python train.py --model="model that answers yes/no questions on an image's attributes" --dataset="aerial photos of the United States (SatlasPretrain)" --train_examples=203450 --image_size=64 --crop_scale_min=1 --horizontal_flip=true --color_jitter=0.2 --questions_per_image=8 --encoder_arch="gmlp" --encoder_norm="rmsnorm" --encoder_mlp_ratio=4 --encoder_layer_scale_init=0.1 --encoder_patch_size=[4, 4] --encoder_conv_stem=false --encoder_layers=12 --encoder_width=128 --fusion="cross_attention" --fusion_encoder_width=256 --fusion_encoder_layers=10 --fusion_encoder_norm="layernorm" --fusion_encoder_norm_position="pre" --fusion_encoder_activation="relu" --fusion_encoder_mlp_ratio=6 --fusion_encoder_head_dim=32 --fusion_encoder_fused_qkv=false --fusion_encoder_bias="qkv" --fusion_encoder_qk_norm=false --fusion_encoder_parallel_block=false --fusion_encoder_inner_norm=false --fusion_encoder_positions="learned" --fusion_encoder_cross_attention_every=2 --residual_init="zero_last" --optimizer="normuon" --muon_scale="match_rms_adamw" --learning_rate=0.0024 --momentum=0.95 --nesterov=true --orthogonalizer="newton_schulz_5" --adamw_lr_other_params=0.0028 --l1_shrink=0.03 --max_steps=3700 --batch_size=64 --epochs=1.2 --lr_schedule="wsd" --decay_fraction=0.2 --final_lr_fraction=0.01 --warmup_steps=370 --weight_decay=0.2 --adamw_weight_decay_other_params=0.05
Rows from block 7 of the fusion encoder, named by matrix and row number. Rows with one number belong to one neuron. Each number is 50 + 12 x the weight over its row's rms, rounded and kept within 0 to 99. All counts start at 0. After the name is the row's rms in percent of the matrix's.
# fc1: MLP up (fusion_encoder.blocks.7.mlp.fc1.weight, 1536x256), inputs 172-255
# fc2: MLP down (fusion_encoder.blocks.7.mlp.fc2.weight, 256x1536, transposed), outputs 172-255
fc1.723 091:60 35 44 50 94 63 50 50 49 40 51 54 54 50 49 48 45 62 41 50 50 24 53 50 46 36 60 50 44 65 51 52 54 50 15 50 35 50 36 75 43 49 50 74 71 50 65 53 33 29 50 22 50 58 32 50 24 15 50 74 50 47 52 31 50 22 50 52 50 50 50 48 36 47 53 15 50 50 42 45 37 50 73 54
fc1.724 100:45 45 61 68 56 55 51 50 48 50 37 38 48 50 76 26 50 52 52 61 68 64 38 53 54 31 46 42 43 49 57 51 39 41 50 61 67 56 60 47 70 49 81 29 50 49 51 50 50 57 62 74 44 56 46 23 51 64 50 34 63 43 53 47 84 52 54 46 57 52 52 58 61 49 44 56 49 51 71 83 58 38 50 50
fc1.727 101:53 42 50 49 55 57 37 16 50 46 54 50 38 31 47 59 56 53 43 50 38 49 58 45 43 48 50 50 45 47 50 48 66 51 47 51 60 53 56 53 56 46 49 64 62 40 46 48 47 55 39 88 51 50 36 52 44 64 66 56 46 52 69 54 50 44 59 51 45 48 66 44 19 45 40 72 76 57 56 52 51 47 44 52
fc1.728 019:50 50 50 50 50 50 50 50 50 50 50 50 50 50 50 50 50 82 14 50 50 50 50 50 50 50 50 50 50 50 50 50 50 99 50 50 50 50 50 50 50 50 50 50 50 28 50 50 50 50 50 78 50 50 50 50 50 50 50 50 50 50 50 50 50 50 50 50 50 90 50 50 50 50 50 50 50 50 50 50 50 99 50 50
fc1.729 110:50 50 36 50 67 47 50 44 46 32 50 50 51 39 34 49 49 43 39 55 55 50 39 50 44 39 39 44 27 49 51 43 63 76 50 33 38 50 51 56 16 57 39 64 82 41 40 48 50 56 50 49 51 39 50 53 46 46 14 58 64 36 60 56 43 39 40 58 35 48 56 40 45 57 44 49 80 57 36 52 75 50 46 28
fc1.730 095:51 52 53 35 51 53 46 48 55 54 51 65 40 70 47 62 42 50 51 54 55 50 10 72 51 50 57 49 70 44 49 43 54 31 51 50 49 51 48 49 49 67 44 54 46 38 49 53 51 49 50 17 48 37 33 76 54 50 44 39 50 39 50 58 34 70 51 48 48 50 50 49 51 72 50 51 51 63 50 50 50 58 51 50
fc1.731 032:50 50 50 50 96 50 50 50 50 50 50 50 50 50 50 50 50 50 50 50 50 50 50 50 50 50 50 50 50 50 50 50 50 50 50 50 50 50 50 45 50 50 50 50 50 50 50 50 50 50 50 50 50 50 50 50 50 99 44 50 50 50 50 50 50 50 50 50 50 50 50 50 50 50 29 50 53 50 50 50 14 50 50 50
fc1.733 097:50 53 50 52 55 50 66 29 50 50 49 59 43 84 58 61 50 48 54 53 57 99 62 62 48 56 50 33 63 52 50 24 45 38 49 50 53 53 48 48 44 41 75 49 17 48 46 50 47 49 53 65 46 45 49 53 10 82 35 48 40 50 50 42 43 55 49 53 55 51 50 44 41 54 54 37 26 44 43 52 49 54 50 49
fc1.734 119:58 58 48 67 35 51 62 49 24 44 37 49 49 75 83 51 54 49 50 53 76 69 44 83 51 50 61 51 22 60 50 45 45 49 55 56 53 51 57 48 50 46 50 47 50 60 49 52 38 28 50 99 45 59 97 50 49 36 47 51 16 48 47 47 56 55 52 72 56 51 51 51 50 51 49 62 50 54 43 49 49 51 50 56
fc1.735 145:56 70 49 54 51 56 55 50 56 48 57 47 52 33 45 59 43 50 50 67 47 50 42 48 56 50 50 67 39 38 50 53 47 49 29 71 23 62 50 52 52 51 48 48 50 64 59 50 50 77 52 40 51 48 33 29 49 28 58 52 68 14 48 53 63 43 33 42 51 44 71 54 38 49 59 44 53 74 52 53 50 50 50 45
fc1.736 059:50 57 50 47 53 50 50 50 19 45 50 50 99 65 50 50 50 50 47 50 50 48 42 50 46 50 50 47 50 09 50 50 50 50 50 50 35 50 53 50 50 39 50 50 50 50 50 50 50 50 50 50 50 56 36 50 50 84 48 50 50 50 50 40 50 50 73 50 50 55 50 50 50 50 50 50 50 50 19 50 20 61 50 21
fc1.737 059:55 66 47 44 50 16 49 79 39 48 76 49 54 46 46 60 73 50 51 60 52 58 47 60 36 50 52 51 51 45 45 45 47 59 37 48 52 51 44 35 55 94 50 50 00 51 55 49 55 55 57 49 50 62 58 50 43 52 61 50 50 43 48 45 49 79 55 51 99 46 49 59 45 48 32 45 55 55 59 47 48 33 50 52
fc1.738 062:50 61 50 50 67 50 50 39 50 50 50 50 50 50 50 50 50 45 50 50 70 42 19 99 40 28 47 53 34 32 70 50 50 54 65 50 50 74 50 64 57 39 25 50 52 50 50 80 50 50 50 50 57 50 47 41 50 50 05 50 50 50 47 50 50 50 55 50 50 50 50 66 55 75 50 50 52 50 50 00 55 43 50 50
fc1.739 057:50 99 50 50 50 51 50 50 50 50 50 50 50 50 50 65 50 49 50 67 50 50 44 38 78 50 50 51 50 50 22 39 50 50 37 50 50 50 50 50 67 53 35 50 50 24 50 50 65 51 70 61 50 50 50 50 52 50 50 54 67 37 50 14 50 51 72 40 71 99 50 50 60 48 21 57 49 50 50 50 50 50 50 52
fc1.740 126:89 45 50 50 44 56 50 50 50 37 52 48 54 50 50 50 46 62 63 44 43 27 48 57 01 47 48 47 55 51 48 49 50 49 52 48 35 26 50 75 64 41 50 50 49 49 47 69 63 50 54 33 76 54 50 53 59 80 51 43 56 26 45 50 46 50 47 47 38 52 53 49 44 53 46 50 49 55 95 49 55 44 50 53
fc1.741 127:50 51 40 50 45 44 50 13 49 50 45 33 50 50 51 50 29 41 50 59 50 32 33 40 37 49 57 50 54 43 51 28 48 51 24 50 36 58 50 64 62 50 49 52 51 68 50 50 57 65 50 64 50 54 44 53 49 51 54 47 57 50 33 00 56 39 58 20 66 51 50 47 28 55 55 49 50 52 67 39 36 50 50 49
fc1.742 053:50 35 50 33 50 50 50 48 43 49 59 50 50 50 50 50 34 50 43 47 50 88 45 50 50 50 50 50 48 50 30 09 21 50 50 50 35 50 50 48 55 50 50 50 52 50 50 58 50 50 50 49 53 76 50 49 50 41 50 41 50 50 50 53 50 51 58 42 71 50 50 50 53 50 39 63 42 93 50 43 74 56 50 50
fc1.743 091:67 50 50 54 50 46 57 43 63 34 52 40 75 50 50 30 41 65 50 20 52 50 47 82 48 50 41 50 50 43 65 54 50 50 41 50 50 50 50 50 44 21 50 50 38 48 50 50 50 11 68 50 50 50 50 43 96 46 50 50 83 49 50 50 50 38 50 50 50 50 50 50 39 50 39 73 34 55 50 50 61 11 50 30
fc1.744 087:50 68 55 23 42 47 47 50 51 44 53 53 38 50 51 32 50 41 44 55 55 50 32 74 25 28 48 33 50 57 62 49 19 35 36 69 52 50 60 57 49 46 50 74 50 46 51 37 78 50 50 47 60 62 46 50 62 42 41 50 69 63 60 69 50 36 75 50 68 74 49 36 45 61 60 50 58 50 43 53 52 50 51 32
fc1.745 086:70 50 57 56 30 50 34 45 47 64 31 56 46 62 53 51 50 50 50 42 51 81 50 50 32 50 50 56 49 44 46 50 55 58 33 40 25 80 50 71 50 32 57 50 69 50 54 68 67 33 47 50 54 46 48 45 25 47 32 53 55 81 53 40 58 46 52 53 57 86 50 40 26 50 45 50 50 77 39 50 32 65 58 78
fc1.746 116:49 55 52 45 60 48 56 46 53 59 13 77 54 84 41 42 56 24 58 69 65 68 48 50 62 52 50 52 53 52 44 52 59 78 35 49 33 48 51 47 21 50 51 52 47 42 48 18 50 53 47 52 57 52 27 48 45 41 79 21 73 53 35 46 61 56 50 83 49 74 53 54 42 70 59 50 56 59 50 61 45 47 50 41
fc1.747 099:50 61 33 64 41 50 45 51 54 43 83 49 50 68 48 50 49 57 52 31 50 56 23 60 52 50 35 78 44 55 49 50 49 33 43 44 55 68 48 28 37 66 49 51 50 49 50 75 41 44 48 44 56 43 62 61 54 60 51 57 47 48 37 45 47 41 50 48 42 51 59 50 35 43 66 61 47 35 52 41 50 60 61 62
fc1.748 127:51 31 54 48 70 49 52 00 50 50 44 51 50 50 24 49 30 73 51 47 38 49 64 45 54 37 48 51 45 56 58 53 53 48 36 49 50 50 65 43 26 46 64 59 61 48 53 54 57 47 43 46 53 40 16 50 42 58 99 43 67 50 67 59 47 50 93 50 44 19 51 50 51 73 59 44 58 48 50 36 81 49 39 51
fc1.749 063:59 67 49 42 50 50 50 25 71 20 48 44 52 35 50 58 52 50 52 37 51 53 39 50 50 50 50 45 50 36 40 49 11 64 53 50 39 50 77 51 92 38 50 46 60 48 50 50 75 48 49 50 57 50 50 36 73 46 35 50 54 77 49 50 50 58 59 50 53 59 55 51 50 50 48 48 33 50 53 72 42 50 45 62
fc1.750 118:50 50 71 36 50 40 36 51 53 50 51 32 50 34 19 68 50 58 50 50 50 50 50 50 29 50 61 51 50 53 78 50 50 50 60 41 10 88 00 53 18 50 50 50 47 44 48 50 54 50 50 35 58 58 50 81 50 50 38 72 50 42 43 50 50 53 50 50 55 45 50 51 38 65 31 50 50 65 50 27 45 50 50 28
fc1.751 083:50 13 50 27 90 15 55 50 50 51 56 57 50 50 50 50 56 37 37 50 50 50 43 50 50 51 50 58 50 50 50 77 69 86 50 50 50 59 50 76 50 33 47 50 50 50 50 50 50 32 50 50 43 65 50 50 50 50 50 71 50 50 50 49 50 42 50 62 50 59 50 50 50 50 50 50 50 50 37 50 50 50 33 50
fc1.752 129:44 51 45 57 55 56 34 48 32 50 41 44 38 43 59 57 37 50 52 49 51 49 72 36 47 47 45 49 60 45 51 49 27 48 49 49 88 39 53 57 53 46 50 50 49 50 54 53 49 51 49 51 47 58 41 69 35 49 52 48 52 48 46 40 78 55 56 47 41 59 48 80 66 52 49 52 67 20 52 58 33 44 49 51
fc1.753 083:58 65 45 76 47 74 36 48 99 80 53 37 51 59 50 50 63 39 44 50 51 60 46 52 71 46 54 53 80 95 29 51 49 54 47 50 34 46 50 34 44 38 58 50 60 42 51 48 48 49 57 48 70 47 59 52 48 46 41 37 50 47 02 53 55 50 42 50 47 73 49 52 41 50 45 63 46 34 50 99 69 58 45 51
fc1.754 122:70 51 31 48 53 43 51 50 50 50 71 49 51 33 35 29 50 50 54 47 46 46 62 48 51 46 50 53 68 48 27 53 48 51 44 36 38 57 50 50 49 27 49 50 50 50 50 34 47 52 46 44 50 52 70 53 42 52 38 52 46 69 48 47 49 53 49 45 49 50 50 49 25 60 52 10 47 48 47 33 50 50 50 54
fc1.755 053:50 50 50 52 70 56 71 02 55 50 50 45 50 00 60 50 46 50 52 32 49 50 43 64 42 36 50 55 50 47 55 46 50 43 47 41 49 50 51 58 37 10 27 50 50 50 46 52 53 42 50 50 50 64 50 35 36 68 76 50 70 50 50 50 61 52 58 52 66 44 56 50 41 56 99 31 59 50 44 78 50 50 97 62
fc1.756 070:56 28 44 50 50 58 50 46 48 49 52 56 22 48 50 40 51 51 50 50 52 73 38 52 50 74 49 50 50 50 50 54 48 50 44 50 50 50 55 42 62 43 56 50 50 50 50 52 50 50 50 50 43 53 42 45 28 45 50 55 56 61 50 50 53 50 50 62 72 50 50 50 50 52 50 50 50 48 43 50 33 50 50 73
fc1.759 079:54 40 46 50 40 59 28 50 39 50 47 50 38 36 53 47 50 50 50 50 34 54 39 81 48 50 45 63 58 54 50 37 59 45 42 37 50 46 50 59 00 46 37 49 50 50 50 50 51 37 50 73 52 70 51 92 67 50 50 59 51 50 50 50 37 17 41 41 71 50 62 49 29 56 50 50 50 50 50 50 47 50 59 48
fc1.760 089:44 50 23 50 36 41 47 50 50 50 50 43 39 50 10 53 64 50 50 50 46 64 29 45 08 59 49 67 54 52 37 52 44 56 18 50 50 50 47 50 50 42 48 53 75 50 43 40 70 50 55 42 50 50 50 54 48 45 50 54 55 50 50 50 50 50 54 50 57 50 50 50 52 50 68 26 75 51 35 47 50 50 50 65
fc1.761 091:47 57 45 58 35 50 60 50 46 47 68 47 54 54 54 51 49 48 44 50 53 50 45 40 56 50 50 49 57 73 60 50 52 44 49 70 40 59 39 52 72 00 79 56 51 73 72 41 47 86 57 47 49 92 51 40 53 51 47 77 27 60 51 46 49 70 75 51 47 52 46 65 54 55 51 53 33 50 49 73 48 42 50 70
fc1.762 150:49 50 32 51 70 47 39 44 37 58 51 47 46 51 52 50 32 62 36 56 63 30 68 93 55 60 56 56 50 67 49 55 57 54 49 51 19 46 49 50 56 52 35 47 51 53 42 73 99 67 52 46 48 74 57 44 50 54 36 55 38 67 50 50 81 50 53 50 77 55 53 63 49 41 32 38 50 37 46 47 52 55 47 48
fc1.763 172:52 52 18 55 48 51 50 65 50 50 69 41 57 51 24 46 54 54 59 53 41 44 42 57 38 54 49 52 34 61 36 57 59 52 39 34 11 47 48 49 76 49 45 99 57 50 50 57 63 56 59 37 15 50 51 21 50 50 25 58 51 68 52 49 54 50 54 56 55 42 47 36 63 65 40 02 70 52 48 47 49 46 48 50
fc1.764 081:52 55 59 51 75 48 50 77 49 35 73 39 53 51 83 57 24 50 50 60 57 41 47 50 62 50 52 50 35 50 59 50 48 50 29 49 18 53 16 47 58 56 19 30 51 61 44 50 50 50 50 43 37 57 51 50 51 58 47 52 36 48 50 37 57 50 44 50 39 53 50 50 50 50 50 37 50 60 40 29 60 49 62 29
fc1.766 107:90 52 26 57 51 50 55 50 73 67 50 48 50 73 50 37 51 52 56 97 65 50 51 49 31 51 69 50 57 59 61 67 47 67 49 43 48 45 46 79 47 46 57 49 39 33 55 51 40 02 48 32 43 52 25 52 43 50 50 40 51 48 47 50 52 50 47 50 63 50 46 42 51 50 52 48 58 62 54 52 33 49 43 48
fc1.767 130:42 48 38 74 50 48 49 60 51 52 44 46 37 47 63 50 47 50 56 50 63 62 38 49 95 50 26 52 35 54 48 40 53 49 51 55 69 54 26 52 51 53 29 45 49 50 50 48 75 53 49 82 34 56 50 50 42 62 54 59 56 57 30 46 57 70 44 50 43 43 43 56 61 44 83 64 53 63 22 39 49 55 49 29
fc2.723 029:43 50 99 50 32 50 50 50 72 50 50 43 56 50 50 25 50 50 65 50 50 36 47 50 02 80 50 50 49 50 53 50 50 51 47 09 50 50 50 48 50 50 50 49 47 50 50 52 64 50 50 50 50 10 54 50 54 56 50 17 54 50 50 30 50 50 50 50 50 75 46 50 50 50 24 50 50 07 50 73 50 53 50 38
fc2.724 040:50 33 50 50 50 36 50 45 52 50 50 30 50 46 47 50 83 50 45 35 39 42 50 55 41 50 40 67 60 57 44 50 32 44 50 50 40 57 50 50 53 50 50 56 50 42 53 50 47 46 02 50 53 74 74 50 50 42 51 54 50 52 45 44 50 50 48 50 50 77 49 34 50 50 59 49 50 35 50 50 48 50 62 50
fc2.727 061:43 51 51 50 63 46 50 50 50 50 50 50 50 41 50 50 32 75 53 50 50 50 29 46 53 60 50 75 62 23 56 86 47 52 57 52 76 03 50 52 50 52 46 49 44 51 43 47 44 47 56 42 51 35 50 41 40 52 50 51 51 18 50 42 50 59 41 49 58 50 29 50 59 53 50 50 57 51 47 49 50 50 50 50
fc2.728 045:50 50 50 50 50 50 50 50 50 55 50 59 50 50 50 50 50 50 50 50 50 50 44 50 50 50 50 50 50 67 50 50 50 50 50 50 50 65 50 50 50 50 50 50 50 50 50 50 10 50 50 50 33 31 50 50 50 48 50 50 50 50 50 50 50 99 50 18 50 50 50 50 50 50 50 50 68 50 50 50 50 50 50 50
fc2.729 072:67 46 50 47 45 50 50 50 50 50 65 50 57 47 66 50 48 41 50 50 50 76 57 54 50 51 42 50 21 50 50 49 46 50 36 52 43 44 50 60 50 62 99 50 45 42 50 49 40 62 67 50 50 50 31 55 50 50 26 50 50 48 37 50 50 56 50 51 50 50 50 57 56 50 38 52 50 18 56 50 50 41 50 50
fc2.730 103:50 43 63 50 38 50 55 50 67 50 54 25 63 35 71 50 50 43 50 50 47 50 50 50 50 69 50 58 30 54 69 45 30 50 50 51 57 22 63 50 66 07 50 44 42 51 50 67 50 39 57 42 11 50 50 33 57 70 50 45 39 42 70 50 63 50 46 30 52 50 50 50 50 43 50 50 50 50 61 61 49 41 50 50
fc2.731 029:50 50 50 50 50 50 50 50 44 50 50 50 50 50 05 50 50 50 50 33 65 50 50 50 50 50 50 50 50 50 50 50 27 50 74 50 50 50 88 50 50 50 50 50 50 50 50 50 32 50 20 50 50 50 50 50 50 50 50 50 50 50 50 50 50 50 50 50 50 89 50 50 50 66 50 50 50 50 50 50 50 50 50 50
fc2.733 126:45 56 64 50 59 56 32 55 53 51 59 42 61 46 52 50 30 39 65 51 50 54 53 34 61 43 52 76 77 72 42 51 55 46 46 54 54 56 36 60 62 81 35 55 65 57 41 67 56 77 58 46 60 63 35 47 48 50 47 48 44 34 40 45 36 63 33 73 44 47 39 35 57 52 61 55 72 49 46 53 63 39 48 50
fc2.734 062:21 41 50 50 28 74 45 57 50 54 50 53 49 53 50 50 43 28 50 50 19 29 90 50 44 46 47 50 60 46 50 50 50 41 44 50 39 70 50 00 67 50 50 58 60 50 55 35 57 60 50 00 50 50 50 50 49 49 50 50 50 53 50 50 50 48 50 50 50 61 47 50 50 84 50 37 50 27 50 47 48 50 50 42
fc2.735 249:41 33 47 38 58 47 61 23 47 46 51 46 56 68 40 47 49 43 40 49 71 39 50 50 39 51 56 23 48 63 51 50 50 79 54 42 63 41 51 48 67 65 55 70 34 45 47 60 59 49 63 61 53 44 55 42 60 48 32 37 61 56 42 60 42 49 52 58 50 60 44 48 66 43 29 53 61 44 52 35 42 36 52 72
fc2.736 049:50 50 50 50 50 50 50 50 50 50 50 50 50 50 50 50 50 50 50 50 50 50 50 50 50 50 50 50 30 50 47 50 50 50 50 50 69 51 50 50 50 50 50 65 50 50 50 50 50 50 50 50 50 50 50 48 50 50 64 50 50 50 50 50 50 50 50 50 19 50 50 50 50 50 50 50 18 94 50 50 50 67 50 50
fc2.737 050:50 50 50 58 50 50 50 50 50 50 50 50 50 41 81 50 50 50 50 50 50 60 50 50 50 50 50 50 50 50 50 50 50 50 50 50 50 50 50 50 50 50 50 50 50 50 50 50 50 99 50 50 50 00 50 50 26 50 50 50 50 50 50 94 57 50 50 50 42 50 50 50 50 50 50 50 50 50 50 50 50 50 50 50
fc2.738 020:50 50 50 50 50 50 50 50 50 50 50 57 50 50 50 50 50 50 50 50 50 50 50 50 50 50 50 50 50 50 50 50 50 50 50 50 50 50 50 50 50 50 50 50 50 50 50 50 50 50 50 42 50 50 50 50 50 50 50 32 50 50 50 50 50 49 50 70 70 50 50 50 50 99 50 50 50 50 50 19 50 99 88 50
fc2.739 017:50 50 50 50 50 50 50 50 50 50 50 50 50 50 50 50 50 50 50 50 00 50 50 50 50 50 50 50 50 50 50 50 50 50 50 50 50 50 74 50 50 50 50 50 50 50 50 50 21 50 50 50 74 50 50 50 50 50 50 50 50 50 50 50 50 50 50 71 50 50 50 50 50 50 50 50 50 50 50 50 50 50 50 50
fc2.740 245:69 50 19 50 50 50 67 50 28 61 51 44 60 36 47 46 64 51 47 39 50 65 50 50 51 51 50 44 35 51 61 41 37 47 57 70 50 38 55 54 50 59 40 40 50 58 51 41 41 50 50 50 39 27 42 50 27 25 50 46 47 45 47 50 41 62 50 55 63 32 45 60 50 41 50 79 54 25 51 56 50 46 45 50
fc2.741 090:52 50 35 80 50 62 50 50 50 47 50 56 50 48 48 65 80 53 50 50 41 55 46 55 51 50 50 34 32 49 50 50 50 50 66 50 44 50 47 53 33 94 41 50 55 21 55 59 61 50 47 48 53 19 49 50 38 44 32 51 50 57 50 51 30 67 48 23 48 50 50 50 50 60 50 37 50 50 45 59 50 48 50 50
fc2.742 005:50 50 50 50 50 50 50 50 50 99 00 50 50 50 50 50 50 50 50 50 50 50 50 50 50 50 50 50 50 50 50 50 50 50 50 50 50 50 50 50 50 50 50 50 50 50 50 50 50 50 50 50 50 50 50 50 50 50 50 50 50 50 50 50 50 50 50 50 50 50 50 50 50 50 50 50 50 50 50 50 50 50 50 50
fc2.743 028:50 50 50 50 21 50 50 50 50 50 06 50 50 50 50 50 50 50 50 50 50 50 50 50 50 50 50 50 50 50 50 50 50 50 50 67 99 50 50 50 50 50 50 50 39 50 50 55 50 34 50 50 50 50 50 50 50 50 50 50 88 00 29 50 50 59 50 50 50 50 50 32 26 03 50 67 50 50 50 50 50 50 50 50
fc2.744 044:40 44 54 98 43 58 34 50 50 50 50 42 58 40 50 57 50 50 40 49 50 50 50 21 50 50 50 50 50 57 47 33 70 53 50 15 50 50 32 50 51 50 44 50 50 50 50 29 50 50 50 52 50 20 30 51 42 46 50 48 43 48 50 58 50 50 50 50 50 41 53 50 51 50 73 57 50 31 40 50 62 50 46 96
fc2.745 014:29 50 50 50 99 50 50 50 50 50 52 50 31 50 50 50 50 50 50 50 50 50 50 50 50 90 50 96 50 50 50 50 50 50 56 50 78 18 50 50 50 50 47 50 50 50 50 50 50 45 50 50 50 89 50 50 50 68 50 50 50 50 50 50 50 50 50 50 50 50 50 50 48 50 50 50 50 50 50 50 50 50 50 50
fc2.746 105:50 09 50 50 48 50 39 50 89 18 50 50 68 50 50 50 38 50 56 50 50 50 50 50 41 50 50 50 49 50 51 50 50 51 50 50 46 50 50 57 50 50 50 41 55 52 45 51 56 83 36 50 72 50 50 50 40 63 50 54 50 50 99 60 57 02 66 67 50 50 46 50 50 54 52 61 81 50 50 48 50 36 50 50
fc2.747 026:50 49 78 49 50 51 50 49 52 51 49 53 51 50 50 48 34 50 50 50 49 49 51 31 50 49 50 49 51 50 48 50 51 50 49 48 50 48 51 51 47 51 50 51 26 49 51 51 48 72 50 50 50 53 51 50 50 50 99 48 78 52 11 50 50 47 91 49 52 28 50 92 50 50 38 50 49 51 50 50 51 50 47 25
fc2.748 080:35 44 50 80 49 57 50 50 59 48 66 58 48 70 47 42 50 50 60 53 50 56 50 50 18 51 50 45 50 53 50 50 14 88 71 50 40 57 50 46 50 55 50 49 44 46 50 56 50 35 58 56 56 53 50 50 44 59 50 33 50 58 40 31 45 42 64 49 51 74 50 50 49 49 50 00 26 50 44 55 50 49 50 63
fc2.749 005:50 50 50 50 50 50 50 50 50 50 50 50 50 50 50 50 50 50 50 50 50 50 50 50 50 50 50 50 50 50 50 50 50 50 50 50 50 50 50 50 50 50 50 50 50 50 50 50 50 50 50 50 50 50 50 50 50 50 50 50 50 50 50 50 50 50 50 50 50 50 50 50 50 50 50 50 50 50 50 50 50 50 50 50
fc2.750 037:50 11 50 50 50 50 50 50 50 99 50 56 50 50 50 50 50 48 50 50 50 50 50 50 50 50 50 50 64 50 51 50 50 50 50 50 50 50 52 50 50 50 50 50 50 99 50 50 50 50 50 50 15 26 50 43 50 50 50 50 50 50 50 50 50 49 50 12 50 50 50 54 50 50 50 57 50 50 50 50 50 50 50 50
fc2.751 210:41 52 55 50 48 80 50 50 30 28 29 42 40 36 64 37 36 50 35 55 50 50 65 50 40 78 42 70 50 42 50 10 52 39 50 50 50 34 50 50 33 32 66 40 72 48 64 56 62 50 50 46 50 32 55 76 66 53 50 56 50 50 32 50 33 49 65 16 59 50 63 50 50 33 38 52 32 29 50 50 50 48 68 31
fc2.752 248:63 59 50 39 49 53 40 46 49 53 51 33 67 55 49 46 58 60 68 57 48 51 31 64 46 55 43 51 49 67 42 71 74 56 40 39 52 67 57 61 29 40 55 52 50 56 38 42 49 46 36 44 54 59 45 43 51 46 43 61 40 74 42 59 72 43 51 50 52 20 53 26 22 55 46 50 40 65 47 64 51 51 46 56
fc2.753 100:58 24 46 51 46 56 67 29 47 51 41 53 44 29 55 47 37 46 46 60 51 50 88 55 42 48 52 62 38 49 60 47 51 55 48 30 57 55 48 91 43 52 53 21 55 51 50 59 48 90 42 54 43 37 41 52 41 42 53 56 50 50 63 48 65 49 50 51 48 51 83 49 99 61 49 48 57 48 57 48 40 47 54 43
fc2.754 050:35 81 51 44 35 65 49 18 46 52 58 52 40 44 55 19 48 48 30 54 52 61 51 52 48 99 38 48 48 52 61 46 58 60 57 44 50 46 37 50 47 47 27 54 64 43 50 48 49 45 50 56 40 40 48 43 46 41 52 54 46 58 31 61 65 31 51 53 47 59 52 57 46 46 52 51 75 50 60 45 57 40 45 47
fc2.755 047:50 50 50 50 50 50 50 06 50 50 50 50 50 50 50 50 50 50 50 50 50 50 50 50 50 50 50 50 50 50 50 95 50 50 50 50 50 50 50 50 50 50 50 50 50 50 50 50 57 50 60 50 50 50 99 50 50 68 50 50 50 50 74 50 50 50 50 50 50 50 37 50 50 50 50 50 50 50 50 50 50 50 68 50
fc2.756 017:64 60 50 61 50 50 50 67 50 50 50 50 50 50 00 50 50 50 54 50 50 50 50 50 56 50 50 50 50 50 50 50 50 50 50 50 50 50 50 50 49 50 50 50 48 50 50 50 50 50 50 50 50 50 50 50 50 50 50 50 50 50 50 50 50 50 50 50 50 50 57 50 50 50 50 50 50 50 50 50 50 50 50 50
fc2.759 088:74 68 09 50 51 60 50 55 47 48 45 50 50 50 40 50 50 50 55 50 51 37 50 32 67 50 50 50 41 50 50 50 47 99 50 50 50 50 50 51 60 53 45 50 63 60 50 46 65 50 73 42 55 40 33 50 16 54 35 58 75 51 50 52 50 50 50 62 52 50 50 53 71 72 61 48 50 34 50 70 50 45 50 73
fc2.760 043:50 50 94 50 51 58 49 51 34 50 50 65 50 50 40 50 51 42 50 52 50 50 48 63 85 38 53 50 46 55 52 50 50 23 50 50 56 50 50 50 50 50 70 50 50 56 50 50 50 50 44 62 64 50 50 51 39 50 50 41 36 99 50 50 43 50 50 50 50 75 50 49 57 50 33 50 31 41 50 50 56 61 64 38
fc2.761 043:43 50 50 35 76 51 50 59 50 79 50 34 50 50 50 51 44 53 70 56 50 40 32 50 52 61 65 45 33 50 43 87 50 70 47 93 50 57 50 53 50 57 53 57 50 50 50 58 48 30 50 50 50 78 56 46 50 36 51 50 50 45 50 79 48 50 50 50 51 71 50 76 52 46 44 50 50 50 56 50 50 28 52 29
fc2.762 183:45 66 48 46 48 53 47 67 54 33 43 50 45 45 61 70 71 59 71 49 46 55 28 41 51 44 72 44 38 61 43 50 37 51 52 38 42 52 42 62 51 64 44 50 62 48 45 48 35 36 54 61 53 50 49 50 61 44 44 66 50 50 45 46 51 50 61 37 46 53 48 50 49 64 57 19 65 56 48 41 42 69 65 43
fc2.763 129:51 38 51 64 87 50 50 52 59 59 48 45 37 50 66 48 51 50 16 50 69 66 47 44 41 72 51 70 48 31 47 54 51 50 50 50 54 52 62 41 34 50 50 16 50 33 50 50 52 57 50 50 51 50 33 49 49 33 50 50 55 29 41 49 50 49 50 26 50 50 50 54 36 45 73 50 65 41 50 59 18 49 66 47
fc2.764 055:49 40 56 50 44 62 43 47 39 45 55 55 31 46 50 36 50 50 49 29 50 56 40 46 50 50 46 54 59 50 66 51 50 51 59 49 66 51 50 83 87 11 50 82 50 50 59 50 50 67 46 50 48 29 50 68 42 50 64 36 72 50 59 48 50 50 46 50 49 57 50 50 60 34 43 50 50 30 41 50 48 50 50 50
fc2.766 101:17 48 50 50 50 50 49 50 50 50 50 70 50 47 50 67 50 50 50 50 50 50 45 33 57 50 50 50 56 50 52 50 50 17 50 89 66 50 50 50 61 48 45 50 47 46 37 99 50 50 53 51 40 63 50 49 50 54 60 66 27 08 50 50 50 50 67 48 45 49 50 45 42 50 26 50 50 40 52 50 59 50 50 34
fc2.767 137:62 36 55 23 39 53 50 47 51 52 68 55 48 42 42 23 67 57 50 39 19 62 59 50 38 49 63 27 54 41 40 60 58 53 47 54 45 66 72 56 53 50 51 53 51 51 37 15 50 47 40 56 55 31 50 53 41 44 39 49 51 46 62 53 34 46 69 61 67 64 60 43 57 65 54 33 62 53 45 68 50 41 50 71